config.toml
mlp_ratio = 3
bias = "all"
layers = 14
positions = "sincos"
loss = "cross_entropy"
max_steps = 14800
batch_size = 128
epochs = 72.7
warmup_steps = 440
Rows from block 9 of a small sound classifier, named by matrix and row number. Rows with one number belong to one neuron. Each number is 128 + 24 x the weight over its row's rms, rounded and kept within 0 to 255. All counts start at 0. Numbers have three digits each.
Before each neuron's rows are labels from the 100 clips, of 14976, where the neuron reaches its highest value: "loudest" is the band of the loudest frequency at the time of the peak. Only what is clearly more common there than usual is listed. The data: acted Russian speech (Dusha).
# fc1: MLP up (model.blocks.9.mlp.fc1.weight, 768x256), inputs 86-171
# fc2: MLP down (model.blocks.9.mlp.fc2.weight, 256x768, transposed), outputs 86-171

loudest: 4000 to 8000 Hz
fc1.505:141149167163136128136119143126099158133127144174178150133128140176116151190144119147179136103164148169187094166084118142153173129164146144136146105122083147161146167146169111148164148139153133156126162131126165146154185105111161142144136130100130149147103124
fc2.505:138125128132140102130135130116170131107137108136089128118115115103145083137106162134127120138116100139127152117143096118149121092147103140130122140083140146111107152143146180100138116149090106118101095142069118161115112136152128111111123141126155102129087143

loudest: 500 to 1000 Hz
fc1.182:145131119186106086126136091111120109106127111138146091103105155112166128157166114143128127119155143137099141089123118179141156147115150139103123148102108139173141111107136137096116108160128109103122125129112073096090134156158143139111147096142150106112127094
fc2.182:143124120108138209127102167124134178134139124128133174135128133165081157090118144128129130134147117109135099159098123081114133108112142110131123090147134079122098137131107096154133130101145148119092117096126144147108131132126136118117110149103134146127124141

loudest: 4000 to 8000 Hz
fc1.514:153115125095140161158116142115121109077096133159087142101117142121084150138118105114103161119153110129130130152144136174155176126133165118105127144135086199119127121105149168150133137137151153113116092119113117153105134126118138107147144113101096105097112151
fc2.514:102129132159106111127106105127084169178119119107133125143125121134133111147163126128139140130119151127127108132092101108130129095113098144122145105122120069139106137143121112141141124124126132105128143093163127086127148131120119164118121152160149143127172113

loudest: 4000 to 8000 Hz; 2000 to 4000 Hz
fc1.509:132164185177131138153118139139101147145120152151191134140145155159116145190155129145173121095164145173166080166112121138130165133161148156128146092136085148160159164123158106148145150155156149172150163142144161138174187117133149139140125127103128132161101122
fc2.509:143131133129146110127141125119174127119127110135093138117104120123158106135126150130128120141122092125122143096147113127162124094136117130130117139080143139107125146147144185111136124140078112112092099130049113158099112139153142107109135128108137087116078135

loudest: 250 to 500 Hz
fc1.129:097109141122143099168110122125108146194129143150145152132118149164133139145152159141128114107139110099138085113160129099107105133098152155118130125133112189109138115122112138126121134125147182146108117079082151127124138116137172129105144142113136128115128148
fc2.129:117118123162124098124088147124112115049117135120131090136127135108144084102153118129131142126127080153124146129120111141103131140121085112125146131102132117139128091137130139106132113136125096122162136158115106120130122124119058137126119126144132088129147122

loudest: 500 to 1000 Hz
fc1.257:102124152125168140117147171116140148105098192137138152154126157107148150130125137139116112131156098144131096151126149129119144185165138136141139062119136123130165130124163149170133151135135157148151179184141118131135170128157156114140140125096114123140120119
fc2.257:124127119141084157127117118136140146176134092104176136111160152159088122146141148139133112091141105147161122130107109113166190096155148093125139122133114132148099198165111149149134101151120099145053134092117160132147144141127141129130107157114149130168084158

loudest: 4000 to 8000 Hz
fc1.716:134157166148128131159144177147115133145103139172157167125153150136155167170177139146150134102152133174176113120146126165156157117164124156146151112144089138128134187155187214161147125153145125147114169126123177142121160115121149122145147133106131103135108153
fc2.716:152104121060130082118080161117132089173162124115087115111096098113113133107104122120122121136079152143114136151119163130137155151107165112126125140094138183065142106099100143125133126116100090104110116150117116146124138141121126103109123120128124112146087121

loudest: 2000 to 4000 Hz
fc1.463:139132129133147157136142130127143117140148138139140174120099118118100128150154128109130151129135135133147132124156138129168127109130132147126130152114146169090121118137123144140120118168145087110133142139083129105137121152122099105147133127129122144132123086
fc2.463:104116117130105122126127137120109112126109117127102122130125121097104111099125130127126136129126069110122095148126096115113161114122109104128116120162132112116113131128145137119130122093102148126130122153117103155103097128118119115126116137114141115123133150

loudest: 4000 to 8000 Hz; 2000 to 4000 Hz
fc1.124:120134147130170136141122143103135146124118126122161137132117132151133144142135129141145145138142105182129143178140138125103198139131182115109145111115120178114130156115164164151147133159160141129141132133145130153155148119136158135118153135126151139174133125
fc2.124:111114127139147134122101142126079130160093141107162159128126163143121130153177121126125132124173093138122106140135120121113125128138158140131113106149137153137129120137162172175127141170126146114117159125128120121137183124120165118114113100080119124104159122

loudest: 4000 to 8000 Hz
fc1.670:146126119182130132149155096098085125132137128152132136118111134162128113166148143138134164101143164128137130160124171218148118132144160167120144113150120150145130149138139114155111126138148113132140153123121129094120150114143127109123099133133110116131127128
fc2.670:127117127091139127128079147126119163142124110114115148119136143111110133081122127121125139130126047102124109129128117023110144116111146082131129134127128116079100107107123135113136111137129126111131149122114072105096123131121110125115131144112158113112132132

loudest: 250 to 500 Hz; 500 to 1000 Hz
fc1.712:110129155129144122109144145126122143124129180141155141146138155103099149130125118132117114125118130156153089164097137134152159189143159111133151057145124130114172161112140104139137157122137145154136158163160140120155186123146153135136129123087096127149109135
fc2.712:146137130125118166132166083134134154137129096141124125127125135154153106129124148127127119121146104153146169098141104127169141094155136087139143146109125124128128169160125154152128114131109119116081089091071146158113124132144146135109114149100135122131045146

loudest: 2000 to 4000 Hz
fc1.273:145125165162144104165151116116131105118138112132124125088121113129158116152179106138117150133134132107114115120135155179154141118119152174120093153120106149157171130132132151141140123134150087091178136138132106099132131150109157112129171104131154176138111092
fc2.273:107115120099121167129093128121111147163130125115146127128135131116061143099102138125125137131122101112133087169114105043115135114125104089128143084135129080074091128132128117124131112101150116121076139107114134149104125131121111106114109152084134113103140138

loudest: 4000 to 8000 Hz
fc1.180:175128131198132114151121155125095118091150133147080148150099135098128118099146117102158121117122125143132131177096131157111137136124151092137139122106119144148130132088149133124143119124126138107152095193119148112130131130118135127126175125103138137154099124
fc2.180:128134130100101143128136093131122165188147123111159128123143143162081154122127127118132139129142147106126097129117121073155134101098116122128132097131125070114107120135094124174136122084125136118102142078170113092098128133123148151106124166110125131122134123