Weights of a small sound classifier.
Training: adamw at rate 0.00099, 14800 steps, batches of 128, held-out accuracy 69%.
Rows from block 9 of a small sound classifier, named by matrix and row number. Rows with one number belong to one neuron. Each number is 500 + 25 x the weight over its row's rms, rounded and kept within 0 to 999. All counts start at 0. Numbers have three digits each.
After each neuron's rows are labels from the 100 clips, of 14976, where the neuron reaches its highest value: "top examples" is what is common among them; "loudest" is the band of the loudest frequency at the time of the peak. Only what is clearly more common there than usual is listed. The data: acted Russian speech (Dusha).
# fc1: MLP up (model.blocks.9.mlp.fc1.weight, 768x256), inputs 86-171
# fc2: MLP down (model.blocks.9.mlp.fc2.weight, 256x768, transposed), outputs 86-171

fc1.287:513488524498502504489500546474478504507507495519491540501555488517494545505488516511487502469486485532476484507510526512507494450541505540491505500523515495512512483489501523499464532448480533468464516526541542542525486529527517481511498496488497455483499557
fc2.287:506491498505518468501465501505492487466488512500499496502436516518525467465531504508508511503501465485492495497495494461482513542470507488502498478492500508516504480475477529531505506550485511500555502485435451415483517500500502528510496504521500527505489481
top examples: emotion: positive
loudest: 4000 to 8000 Hz

fc1.372:533528546498535503534480532528505509513472483535538535491501508525528558551539486512534514461514493539550494508542530521465526493529531535501513510496459567498512522542536537498515534529524497519495516522522556537532544471495530498501519488495525497491478501
fc2.372:509482490510489466503537469491477474482528520504514511508523501507494485512477520506493496507498521468497522502456466526558507496494502514505497492485506482469486521524500524518506481465492495486463478473465502509512493507517529502482471500522501509510447515
top examples: emotion: positive
loudest: 4000 to 8000 Hz

fc1.631:475535539524508498548496514516478522497465483505492520495473495505518453529516474491535522527538441546492468519497464490495539480519528503519509459514470523492496533539560545514487529535482529501515491496478507548520563464511549482482527478463515461489523488
fc2.631:512484490503479470509509518515484448488504517508526485524507545544516570527526498503497498471526523477510505476516535495504477498497496514507488493536483489535528498525499491504492524475500520494489529490523504490475498490503523489505485462484458487453481513
top examples: emotion: sad
loudest: 4000 to 8000 Hz; 2000 to 4000 Hz

fc1.203:456526545478492534495492501498514512508486525517524552468520493489462470508490510539545477489489488543514443542489473505510533503520503476498522465511484493474497531479512509546546519531501475523526537504502524495556536476492518529485521516474524519583514495
fc2.203:532448491515529524497460510478544429492489500494503486470474492516541540556547488498508514513534487509460499472545529514495479467482508536496456502493521506512508494526499516484505525515460522464512497519504527499504520511509507468480493455530520495511493494
top examples: emotion: angry
loudest: 250 to 500 Hz; 4000 to 8000 Hz

fc1.201:470513515502556521495511495493509486479476501531486522479486547476556500542552504497496481485520454511502489493555537521499517532513516531509491441484469531460560508502507525522507517519460542504538535505494503503526530472509525482524511476449490520479458506
fc2.201:473508513497449451507485512508492521529520495492535514484533480495518448491447503497503509490520466489514461484472478504489524483535491465505543492518498498529449501527526525494501470536502492508509521515511486512504492493503503524493494523542541502536485521
top examples: emotion: angry
loudest: 4000 to 8000 Hz

fc1.168:482525546522522492528490519507496499491465497505511528489486497512517470530530479501522498516530453548495464511490469494488558502519533489501508432501481539489523553523550543540491529531488535509523510520503538520531560470522557491485518487482529481536527495
fc2.168:511482485509490449496497498504447456491490513506513476518518526531528540525551493500486486485533529484497507459525518515494475503499491532507481491529501470513523488528481467491490516481514525484476505491537507476488498498505521525492494469477470475452460501
top examples: emotion: sad
loudest: 4000 to 8000 Hz; 2000 to 4000 Hz

fc1.736:479534538513508483536503506510472516484455485510530502489486500500506466531522491500525508515518452549503482519505470495485547495540523481510501455504471526494504540540535518527493530536477516504527495513501526543546553472515552497489522483466528471526528480
fc2.736:513492494519492473499493509508468466475495518510531482519524542554520552534554493494490491484548514480502488471525511495510478484501500536513491484527498475524521496525496476497490521475518525481482521469533513480481504491506511516481488473482466477467477509
top examples: emotion: sad
loudest: 4000 to 8000 Hz; 2000 to 4000 Hz

fc1.633:460538543482490517489491523479459522521469477511547528471533496481455483501484489531549499480481520535532486553486472521517525496494496464494529496511483483477464518482491478528542494518544482512511539470537515473534516493506511536498516509507523532587508531
fc2.633:514478520509500515489489485463514459497485519523491510480491496515529497539517451510536542543530485521450504468543507507496503471515486523478472499480515508512526502527523525501533534520451518462494484516484516492527515500487513487483502453501503491518487454
top examples: emotion: angry
loudest: 4000 to 8000 Hz

fc1.243:486537545532520474538490502514486500488465501506491510492470506505534467519510483488522516523533438540483482506509472491490537495531517506522497461498463514495506529528548538515483524522479542492508500515492522553520547463513548478479522480452517465501534483
fc2.243:508495489499477476516502507525481464498502525516518487517524553538502558519528497507502499467524527476522492478510535494509474510499487518506490492534471483526524495510491480503491514474511514509490537488522491479485499488499516505515487473485459496463472515
top examples: emotion: sad
loudest: 4000 to 8000 Hz

fc1.513:456525542456469514472501502498470531504478506515537513478522505457457467485475488516535493504467503557502472557488472497521553502530523449501525480491494494431484521500494510534528513504519464490495515499510523480533510484512496509486503500466507490581503488
fc2.513:503475507524496511494490502473513445513477503501490533466488493492530501555534478506509517527526490511463484453528497518497496465515478527492461491504515510523510514515530535502512512527430520474501508529494507499537527505514530498484505449503522486520498480
top examples: emotion: angry
loudest: 4000 to 8000 Hz

fc1.239:481508527516509517489527514507496515512515547531558508511497528475474514508481486502511487473486506519544460553468532495545506561526526491503530438507485495519555520487530499529517530485523520551495537535518509501546547503502545525508505502463465498505470512
fc2.239:515519515493480518511530475510520504499498467515472492495490472505503472511494519493497492498478507526515533458502473490533499449517463491511507517469492504483499531528510528483494486501474489497451450471430503555493494502521524509481500525486508471500439516
top examples: emotion: positive
loudest: 250 to 500 Hz; 500 to 1000 Hz

fc1.46:473500533514531521500562508478515525506507535514522520527539525488506500472506506522502484506546477512504482516514510488513506564521530474530533476508506505521531495452543526527509529507506529510509518488478511550507540500515562480484498505452494518503494500
fc2.46:492477492481492489497459482494525452514514464458480522438486484477534479525519502494488493494493481517496483464531509509516529463495501509504488498498507517469472508538508539505495479520467468480468507521456501484511505507506522479490497480499551480544551509
top examples: emotion: angry
loudest: 250 to 500 Hz; 500 to 1000 Hz

fc1.719:541504544534479527525501492531469516517502538534563504520504507575473529560533479506558500462547517523538474522490487490510514489531525516511518487509446520517522546525511484506534532513536525534496509494514548512551583480503501498503499484468489503508484507
fc2.719:498492495523506466502505496491545502481505459511468508472486485470522457499467536502502491505507466498504528489515462515531494461518485505503485525471512513496464514510522555493507471526451479490484480512450489521470480509522488466479486503508540492507456527
top examples: emotion: positive
loudest: 250 to 500 Hz; 4000 to 8000 Hz

fc1.210:498520507514495520543544478494495487538529493521490477537536491534473533539490500513510500522529497512490476517550521535450499464504494519485489506483515506500525518513517481541488515458509509470467513462545551525523467506510473470480513479497519481461507537
fc2.210:509492503513535490504441543503493505472511498495480531511468529518493465456538513505511513502490456503493505495473480475514545512470534483501514484480505531481500471477483526481510505555507500485528505494452447440482510502506493516500492507516517522511487493
top examples: emotion: sad
loudest: 4000 to 8000 Hz

fc1.759:528515524500532527548508534516500519510474499524532523519497494539538537556561489493538529496524491542514482524515516513491536497535512530524491492500456541499517522559549553548482509497516524521489488464504563580516549469492553478496511498461512478486488505
fc2.759:522481483484505447503499491495466486541524523504503499523512505507479514465467502503490496504500523468495504547497509461495486538473534496500504520472506523492519472446465474488502520491521495486504474509516493478506516505503477493488487501500465502482440499
top examples: emotion: sad
loudest: 4000 to 8000 Hz

fc1.354:503510522505531501511500523482500513502516507500518510491493499516504507510510508510526522506504489555500502538523528514496571534508549485477540471489489561491511539477532543527508515534502512515504516517534507535532518498512529500498533496499514502545520499
fc2.354:483485499519521508496492527499463504530465517481536532504498543513494514536546494494495505501553453502494481499503494489487494500508523508509480469525511526505503497526535537548495510543500526484500537502498486506510557495496548490484485473457488495467532492
top examples: emotion: angry; emotion: positive
loudest: 4000 to 8000 Hz

fc1.565:520522510499505533437488487545492560521471517520475504556458537518540498508501496498509472509535455511515486476516497531491484503511531518530492490491528495500532485535534511523518534471498528517483499486481505539502527484504561505498482537453467471446491480
fc2.565:483488482469506497496538496499507501518493478499534527475511513485484511511519519522549467435513482519508468506521525488495537513519522450475508490520481524468491554497476517536529521519490484525544519504523512497510524549486520496522499517482518502534458529
top examples: emotion: angry
loudest: 250 to 500 Hz

fc1.262:495532547511524504522488542504500521527469515505528487513485516539512494537524516505516478493524455546518470529506497441491558489530537492526504456500497524479520556518563517520486512520503532519476540499494521505529544474521546486488500497445526477522521512
fc2.262:515496496522507500493486443505452491493523530474528494515514543562531486452506502502497483483551501497508513504522497480525509519469544497499514495479506512543502453496483485535501500492557512486494470460526504439477478510498457511489484500483491513512500509
top examples: emotion: positive
loudest: 4000 to 8000 Hz

fc1.747:453534518488515505509509462497461545493496509477500516490546503490506448463492505510528515500502471507517482517499490525486507531501531479484546508501517493494472490489500504513501501488517491518515500462490477502512505490489498521499492533520547560581528524
fc2.747:460482498459466498489511488488508463529476485478446536475500490445489461513516490499491504506465505502488475476512495521473473485491448490501492507521513470451482483535490490505505492524445495484524519519471473492509494501498532493490481475482492502508547495
top examples: emotion: angry
loudest: 250 to 500 Hz

fc1.739:470521513524522533503540517492515512494481517517495501504486507508548481499570512508491483498529460519495488492520451500485515491514484535504507467511501512515521516530571551520506531490475563502511508509480511504508547484533551492501492482431485462469488521
fc2.739:470494502432436494482530478498502502536524502492482573484526530472482493495451491504496499490494483487506464478500531500506519527522540453501508488546510494432485498484511521536509493528468478506529548502475472491512477500500534524504488507487493544519481504
top examples: emotion: angry
loudest: 4000 to 8000 Hz

fc1.356:484534551522518495542496522521482515496462484526514533495486492485524466526510493499539515513541444536511461508512468513494528491523514509524498453509462521492507546539550541513482533533468521514513505506499522535534562458510546514494529488474526462498527485
fc2.356:521491495495476475506506512515475459484512518506539472522518536553510564529527495496486494476533537495509500485516534487509481494496507513513494485524492489526526500528493498515486518471525517488470518473527518498483503489506527497491486465473449477463483511
top examples: emotion: sad
loudest: 4000 to 8000 Hz; 2000 to 4000 Hz

fc1.275:538521516527507498518517499506486511520490538518557523510527536529491544529521496535531494482500508532539496533461509509519545540525543520505532503478464544519534512484502490515518481511536488552486527509544514518565559503485531539530531510479505482519470484
fc2.275:507490499500470516497505468498523508467522485515464468495486498502521479514481524507504486495511513513508502468522480495545449449516488494506481516482508458481498504542499521502508502474456499484466465489437507490467466508522499482486474502485502478494449520
top examples: emotion: positive
loudest: 250 to 500 Hz

fc1.740:500499516482529521519506500494522500521495563533487529488513542499517522499516472524527508497508487548513491527517527488507547538537539465490514482488491535484556523476536522525510533501509477527517541542544492531517561486479541510527509493479495489513491477
fc2.740:501508503475465553506525526501548532516481479513500522503482481497439499540469528504498500502461508494515486520463462486500499464528450502506489500492504505509454578492512520484498473533488483506473489485446483573511506501520510510497494526487489498484436508
top examples: emotion: angry
loudest: 4000 to 8000 Hz; 500 to 1000 Hz

fc1.745:532510535542501511510498512509478504489501527510560495506536526536487520532521501517552497490513530531547479542457489506508548526519542499507531490506476520529542510498508464500527516515551490542498531509541533516544560485499543521514512488500501498517476494
fc2.745:513494503500491504501513465494537508485520488516458503491471507507532468507483532506497492506514489515503511471531477506542469459515486506507475523468510489477493518538517540503507499495450496485456471489429501505473472507530499474482478504485512491500449515
top examples: emotion: positive
loudest: 250 to 500 Hz

fc1.726:467520517543556504521508492505515499509475524526482516496461544497528515557547505487495497515549511510491488495535528514477513528524511519523502459512499507491553515568517521518505541487446541510500513528493533510526544466515519499515522479480476499484486502
fc2.726:493499504475486494505489510505508504503545499497514521501525507493513476488449502498504515495516444484511465472490489490485528510514518466504536497517497539462463498455509538495501477526519489508548535495480475512510485492504502526495498527509518515529465514
top examples: emotion: sad
loudest: 4000 to 8000 Hz

fc1.442:492528544535496516508502540519514514519504542529565548489522516518476536538514511528528483471510524543530452544487515489517529524553504506504530477514477519499541546501551513535512517521504522539507565525532518517528569485513539510506514515469499508521470517
fc2.442:524506507508511502504499515496542505488487473504471472505466461492524487508501517499498493509487472504502517473495475494527508454509489509502493491452507513497492515513530555452505486501474490490470470503429487561486494507521517495479512515494510442481452510
top examples: emotion: positive
loudest: 4000 to 8000 Hz; 2000 to 4000 Hz

fc1.105:480545555517521489551482515512470529495468479511530494485488481498505447529512477495533505524527448549492482523506452485499542490531532494508503456498457530485501551522542537517495528546485524501526502505488524533550548476526549501479527482478527479521515473
fc2.105:513488499514473471506506514505481455480498513516528490509514543547524552540541489490491500488540514484494492464531519503520484474509494530517486495530494484524518508544505505506488522488496520473485526473518516489480499485505519495478492459491476475476481509
top examples: emotion: sad
loudest: 4000 to 8000 Hz; 2000 to 4000 Hz

fc1.327:498514514524543509513533501500517514462478532536472511522479526543526515515548516510526488502545481533525510498529515544528519551533528500502505487517498537510555527521520530542493528517469540529542508528508527494525539494519544490501522487476490512475454532
fc2.327:486501509466466479505496482501477516567538501481504521492512493475484473508455501491492507495503453497507439493478479487511539491508532473506524474491502522430460497499526546501497487523504479496470538479487495511514489497503514511482498536500510502523477501
top examples: emotion: angry
loudest: 4000 to 8000 Hz

fc1.255:504517535487532537479489500520497532501473543525510530533486519510483529500518489482507532542524482546479505557522516504490539537526529493514520509472519524477528503473549552517500525503527484500494507499481510530513547482493519483493512527453491481469502475
fc2.255:512463483470488457484489505486475505539475472477513501473482497491494504538524523499499472497504485528479474466502508472500523487512531484498461484504523513459486538509465543516503534517457530482518498511505517487509519524519549481485482491498534466514482509
top examples: emotion: angry
loudest: 250 to 500 Hz

fc1.221:475532536518516482545496527512486509501464494514497504477473495492523451522509466488526528530530443541489478502492462488504538481528523497518511462516470532492497535537550544522486521526484543500506496515487522560537560460511547488477533478454527471497519486
fc2.221:504491489507481475509510511516474460490500517510518486525517543537516555523532497504495496475531515476511496476518524497502473498500493521506491486534483479533520495527500486504493518472503521498490531484521500483479498491502526504506485469480457488451476512
top examples: emotion: sad
loudest: 4000 to 8000 Hz

fc1.730:483539548504507495529507527504481510491452493509528513480479492495511479527505487490524492515516454546494473513485486490500559484523538485514512456490478538488503558523546556534496523541488526505526512504487530544539547478526563503491522484456532482527535489
fc2.730:514479489514486455494491508499466448471486511500518472520508529546531547533542489497488487486544515478493503463523513502492476487497493530506477482525504481536523489525491481495491521476502531477488507487528505483489499499504515511484490458481466466448472501
top examples: emotion: sad
loudest: 4000 to 8000 Hz; 2000 to 4000 Hz

fc1.313:541531545462518536492502483508502518499497507505500510500502498527510540494512478474502534539520459524467511518532527526501513520495553485501527502463513511463518506455520549521507537505539484506496497463494521531508523483497525505475547528474480487479526462
fc2.313:511460476472483455474515507472464493525471469473505467491487480494503507533533514515513476505498503521473476437506511472494518481511495505473473483515523488462496511532478543490523530492463550482527492524495504478493489535499556487501480486501523457487490501
top examples: emotion: angry
loudest: 250 to 500 Hz

fc1.328:485533544514513477531508516507474511491455488506509511482495505497528461524510475481531513528531448545491483510506480483484545494526530489511497457491477523500507530527548543524496532535479531502515501516498527550529558478517548482489510476449527470503530480
fc2.328:512491489509484473503494504517478462485504521510522482518524547547508557528543499502491488470528530477515494471514526489504469498498485529509491483529487477531523495514492471492488512471514516499479527479529497487482500493503515510503486473483455488458471513
top examples: emotion: sad
loudest: 4000 to 8000 Hz; 2000 to 4000 Hz

fc1.469:480511524531520486513497494492486526489501555526551508509514524489471506512509484504529513490489516533507462559459501501522519557521525500508528451500496517522519530482526471503497530500522499541508528528542514485566540490490527538512513495488487500538478494
fc2.469:526501504460470526501529476499535498531501476519470510500484495522506493513488518502497492501481498515505524455526495475542486473510473467507493540462503492457511525522486534498501503503456487490462452458441499537488493503519511495488493505468492476491436506
top examples: emotion: positive
loudest: 250 to 500 Hz; 500 to 1000 Hz

fc1.664:512530506486507517456497479532472551499468513506471525525472512500559489494493500503514497497545447522517475490518501555478503519515553494494494505495510516491531496537541545532534545479481537533510496508500522547509535489496552518507513550459506470459516487
fc2.664:482494492448501505501524475507501506541495482500521527470504532482490506501508508513554489458510488506499465488525537488486512522521529442483498502527488507459482535502469497550525527516491493516543521492520507476509521531494518497514504519485519515535480515
top examples: emotion: angry
loudest: 250 to 500 Hz

fc1.641:460518544537545535529501527506498491495484511544482524479497522494518470528535476488522525512530473530481487526564485516469507500515500525516502449515485530506530513544519515522495540533488532488525524500473511516497541457495540510491537495461494490505483497
fc2.641:510494488474482464508507494506511505530538514498495515509519506476504519487454507509503505492494488454512467481487512521499483537495490484496525521496496511527486489423485501484504474491506486515534518532511465492515492498500498541515492515536512492509482510
top examples: emotion: sad
loudest: 4000 to 8000 Hz

fc1.640:514514532535525497518502508523466517482493550522580506516536500500486516543531488505541502481515525540535455554459497503517544548508512503506517454511478525531534510485505453505519510519536498525504532518527534513553542485495532531508522494499491494522495493
fc2.640:520499505484478519494526460495541500503517485512461506496479512519523483516479527506499486502506488507503522453539483486555477462517477488505483534465511493475502523528508545507508503489449494489461459463436499509473477510529508488486487501475495487494442513
top examples: emotion: positive
loudest: 250 to 500 Hz

fc1.236:540511523502520530519512492524482527493496538536543485493507509521525517525510509527538532482535487558522470538508530506506531534545529518495489465496460540521507523525545541547521515486510512542480499498476565543527531500475567534519494497496490475494480517
fc2.236:495479499476483468507500509488532472531512486521460547469505499459497482510508510496494498502468536478498515488489509466502475494501478487501485528480500521461498521513477497495499474546458472489480506517502465517505510507511507479484493495503519505501406505
top examples: emotion: positive
loudest: 4000 to 8000 Hz

fc1.32:488536544509529477521506499509490502466481486492505476505482483482566500513510504483500512541510506541491504494517486509481534490514524512517508469493508533520496502526514511492482490499493527484509484532486507515512510477517528521467541512475515422511523505
fc2.32:480507500490481518512480515507512500490488484479481518487492510496463489496509478490515528499492512446498495481484484491490437461472444522494478516522485471514481453473505490490507493501470492490508529490477457479464493487468474500489499501485480520473595501
top examples: emotion: sad
loudest: 4000 to 8000 Hz

fc1.495:482542542534513488536498499511460524496457494502501496479485493499526445522516488484518511518544445545500473516496456485493533481531511509513510455509467516505502537529555537513493515534481544509502501508482518544532550479516548502483523493452540453503524504
fc2.495:518482494486470466505517504511493453488518520508524488514500554541518560510518497505500496470519530480513519465525547490512477511498504505501489503525484494518525494531496503519498514481499512496493521483513493491470489497498531478507490464485459495462470514
top examples: emotion: sad
loudest: 4000 to 8000 Hz; 2000 to 4000 Hz

fc1.31:494523520545511533521523541515516518512484509533541566497550524518492513547557525533530486480531515544541458518507496521537551503552499535521511473510475524522502556535550572522512488533489511519491545501501509501508545497501537480503511504483506525499479526
fc2.31:554465486462515455495442524486526456501541493494481457495454461504521534454478493498500496508469504490485537508513534499522501517468536489492500528444506524458510476466474532474507486489510441479481466514513505526486498516494474473486501492515510469498477494
top examples: emotion: positive
loudest: 4000 to 8000 Hz

fc1.510:488512522527519472511497515506464513505502552517562512510519518494484519520528487505512491479510511536510462540466502506521530545522531494503529455497479530501530523478506471483507527515510507539514537530544505493551554500496529524503507502484489470549482498
fc2.510:528499503461477543501512476500535495518490484517457494508477501528505502506479520505501490503491498511506518468517495476538481472507484466507481532462504478461506528527477521498503506490463490483456448462445506524490483507521505495487492498467492469487431502
top examples: emotion: positive
loudest: 250 to 500 Hz; 500 to 1000 Hz

fc1.68:486525538524513497535481507502479515496455493492515511500488508520516463533517489488517511517526435557489489531489478481481543496528527495504508454499479519504501530540551526503495519535487523502503491510484514545539553472510550479483507478447518455507541482
fc2.68:514485486507484469499492492514471463477500516504518482518520541543512543518538502507495480462530524475517501477516524486501467496491484524501489499525486482535522491506494476492493518467521515503482518476524491483482494501505512513507487475485462489456470515
top examples: emotion: sad
loudest: 4000 to 8000 Hz; 2000 to 4000 Hz

fc1.232:483532551513511525551507559518506492491458512536511515464509512504538502518523472498511544503509460538494470519534496486494510495536481509525498449507464527504505525553515534557498515526495537496500540497478512549501533471470531489499505494473504496508488501
fc2.232:507491485466477437504524492501509490540532516503485537516505488469472495481443511515502502494456519475507498506471502503513500548492498479488514521457497533492502506420481508493507483499480477519510484518483465499524497506498502520513494518519494497498454507
top examples: emotion: sad
loudest: 4000 to 8000 Hz

fc1.438:499537548480538510492494523510488525531470528517503521517521494490491507528491497511512500530512477548514487530487493472473565544536523488521514461470496547463513531499526538502501511534530518537504518527488524536563546483514523523495518498459511473513501480
fc2.438:540463499527527505503454503503485476514507522500528493494479557547538537505542500490511492495554462490465505484534518490519507504476583520509501489500519532519519491527509516504498543491518530466495499474531507483467520516514509481484491481513510477478467502
top examples: emotion: angry
loudest: 4000 to 8000 Hz

fc1.189:531500513464528481531501524502486497519503504511483527503498514527522543515500478527545521475516474529521512510514539500470530534530540490477499498513458548468532511494503512507520554495507505519486507523506522572532548494466566518524526495465503476489499485
fc2.189:490487504516449497505510484504522477495487506523500500495503532506471489543479510492491496498478546504508502496477468485513477471527433513520466496493498496531492550529497511513489465520454501484488519489458496503513483495511483474484475472509497512496416502
top examples: emotion: positive
loudest: 250 to 500 Hz; 4000 to 8000 Hz

fc1.532:467495527511513499504492541495514481493466520502488563489497490488503479520511482492511493513505450525479467508503488513495547507529504485497507425508500522452511547502550519523502527526465525490520526558520487526536566488520531471500506478466515489538502503
fc2.532:505498499513471427516509516524487442517506499511501493477529509498529522532537503489495484465495531497521488447498521515500497508520467535511483482514475500521514521519503496478479495506475516517446512525507483505513514492508544510500503472494483465474430529
top examples: emotion: angry
loudest: 4000 to 8000 Hz

fc1.174:493538533561538525534517552507518506501469501519544542497516520532488531566573520526524481470519517536545481508472497526511536502557516516529513485510458541536509593513547520519513498531500510531495559533504506500507542504508547507505508483493518510513480546
fc2.174:533481501513516504495455464491503484492561500490488488481440507531548481452474501490491495506529482483486529478534501533547499483485555505505496499468515510493488472515504526523500480500526485465467477472461501489457496506507458450470492495517522521501496509
top examples: emotion: positive
loudest: 4000 to 8000 Hz

fc1.696:489520533527527490534482527506504511473468495505516527499496508511511483539519497494529505518530458540490471512488479498494547493531550491502504446491489555494511557516535550537503525534483523510516506519491537534550552478529542490498519487465525492522525481
fc2.696:509482485512490441493495485504442457495488514500511473518524523534536536518542492501485483484535529482500506455520513508486479508499480528505477486525503473533525489512478472494488514483511524488470496496525500485495499501504517522493493466470464471444461498
top examples: emotion: sad
loudest: 4000 to 8000 Hz; 2000 to 4000 Hz

fc1.396:466543557536525514513533549508516521511478511529503556500533492494506492532546497487491522511502518529490468509499498497507519499533490513518533467533507525523532537524549527511487538521502529497506532504492501536519541468512559523483502501485493508497480514
fc2.396:510476477459491495502481513510511477533544507493476548517449493475483532471436510504490494492472514477501466525492534540498502530474528488499483492487502535494493483428491541501496475481497475510544511520505481521501509501506497493513493500506490524481504505
top examples: emotion: sad
loudest: 4000 to 8000 Hz

fc1.678:485520514472543478480477540527487491501486506508495497484499501461501465473486531507500518528486470531522435488497498452446472510489507528508516451506513542458505502461483489501505547514532503507509489484524505530524521486534492526503501526519519471514485527
fc2.678:475511498535482479494518519502492484459470503486510443522519480512449520524509487481494508497466528523499511528444495465496517521510466488505530457483498455514515496506491489498497485464488462497490507526481484485496463496493494510480499491459454489488496499
top examples: emotion: positive
loudest: 250 to 500 Hz

fc1.202:483499523485523538518472453507541503510499517509516525513540501485507516546502499475510526468494517517492485467499503515482456478507531481485493515501515495460518521564514509513514514580501516470493507493499480515508493484519519505501443494501503563509516509
fc2.202:480486492512464522496488580499503481486495486487457501513469500475451525488515499501495505500450470496496469539495489483502522490502466491499482453506499489507483494476515521482501468462457500500517529536472486496474466502498448478505498493466494470463475502
top examples: emotion: positive
loudest: 250 to 500 Hz

fc1.705:498521548513541520520495531504510516522465514501530508503487506531518525548516501497512496498543479555524474534503491482494576484531527515520502464499493561496519550509565514513495500535507527516518526526524543529555549489519534487485504494459541468525518490
fc2.705:525496504498507493497474455505439496526506523489532496513528539536516503464496486488497491501547484498484506496515496471522510525473575471509516489486511511508517462494468484526496525492543521477488469470524515450492506504500483526474492502484479500501471495
top examples: emotion: positive
loudest: 4000 to 8000 Hz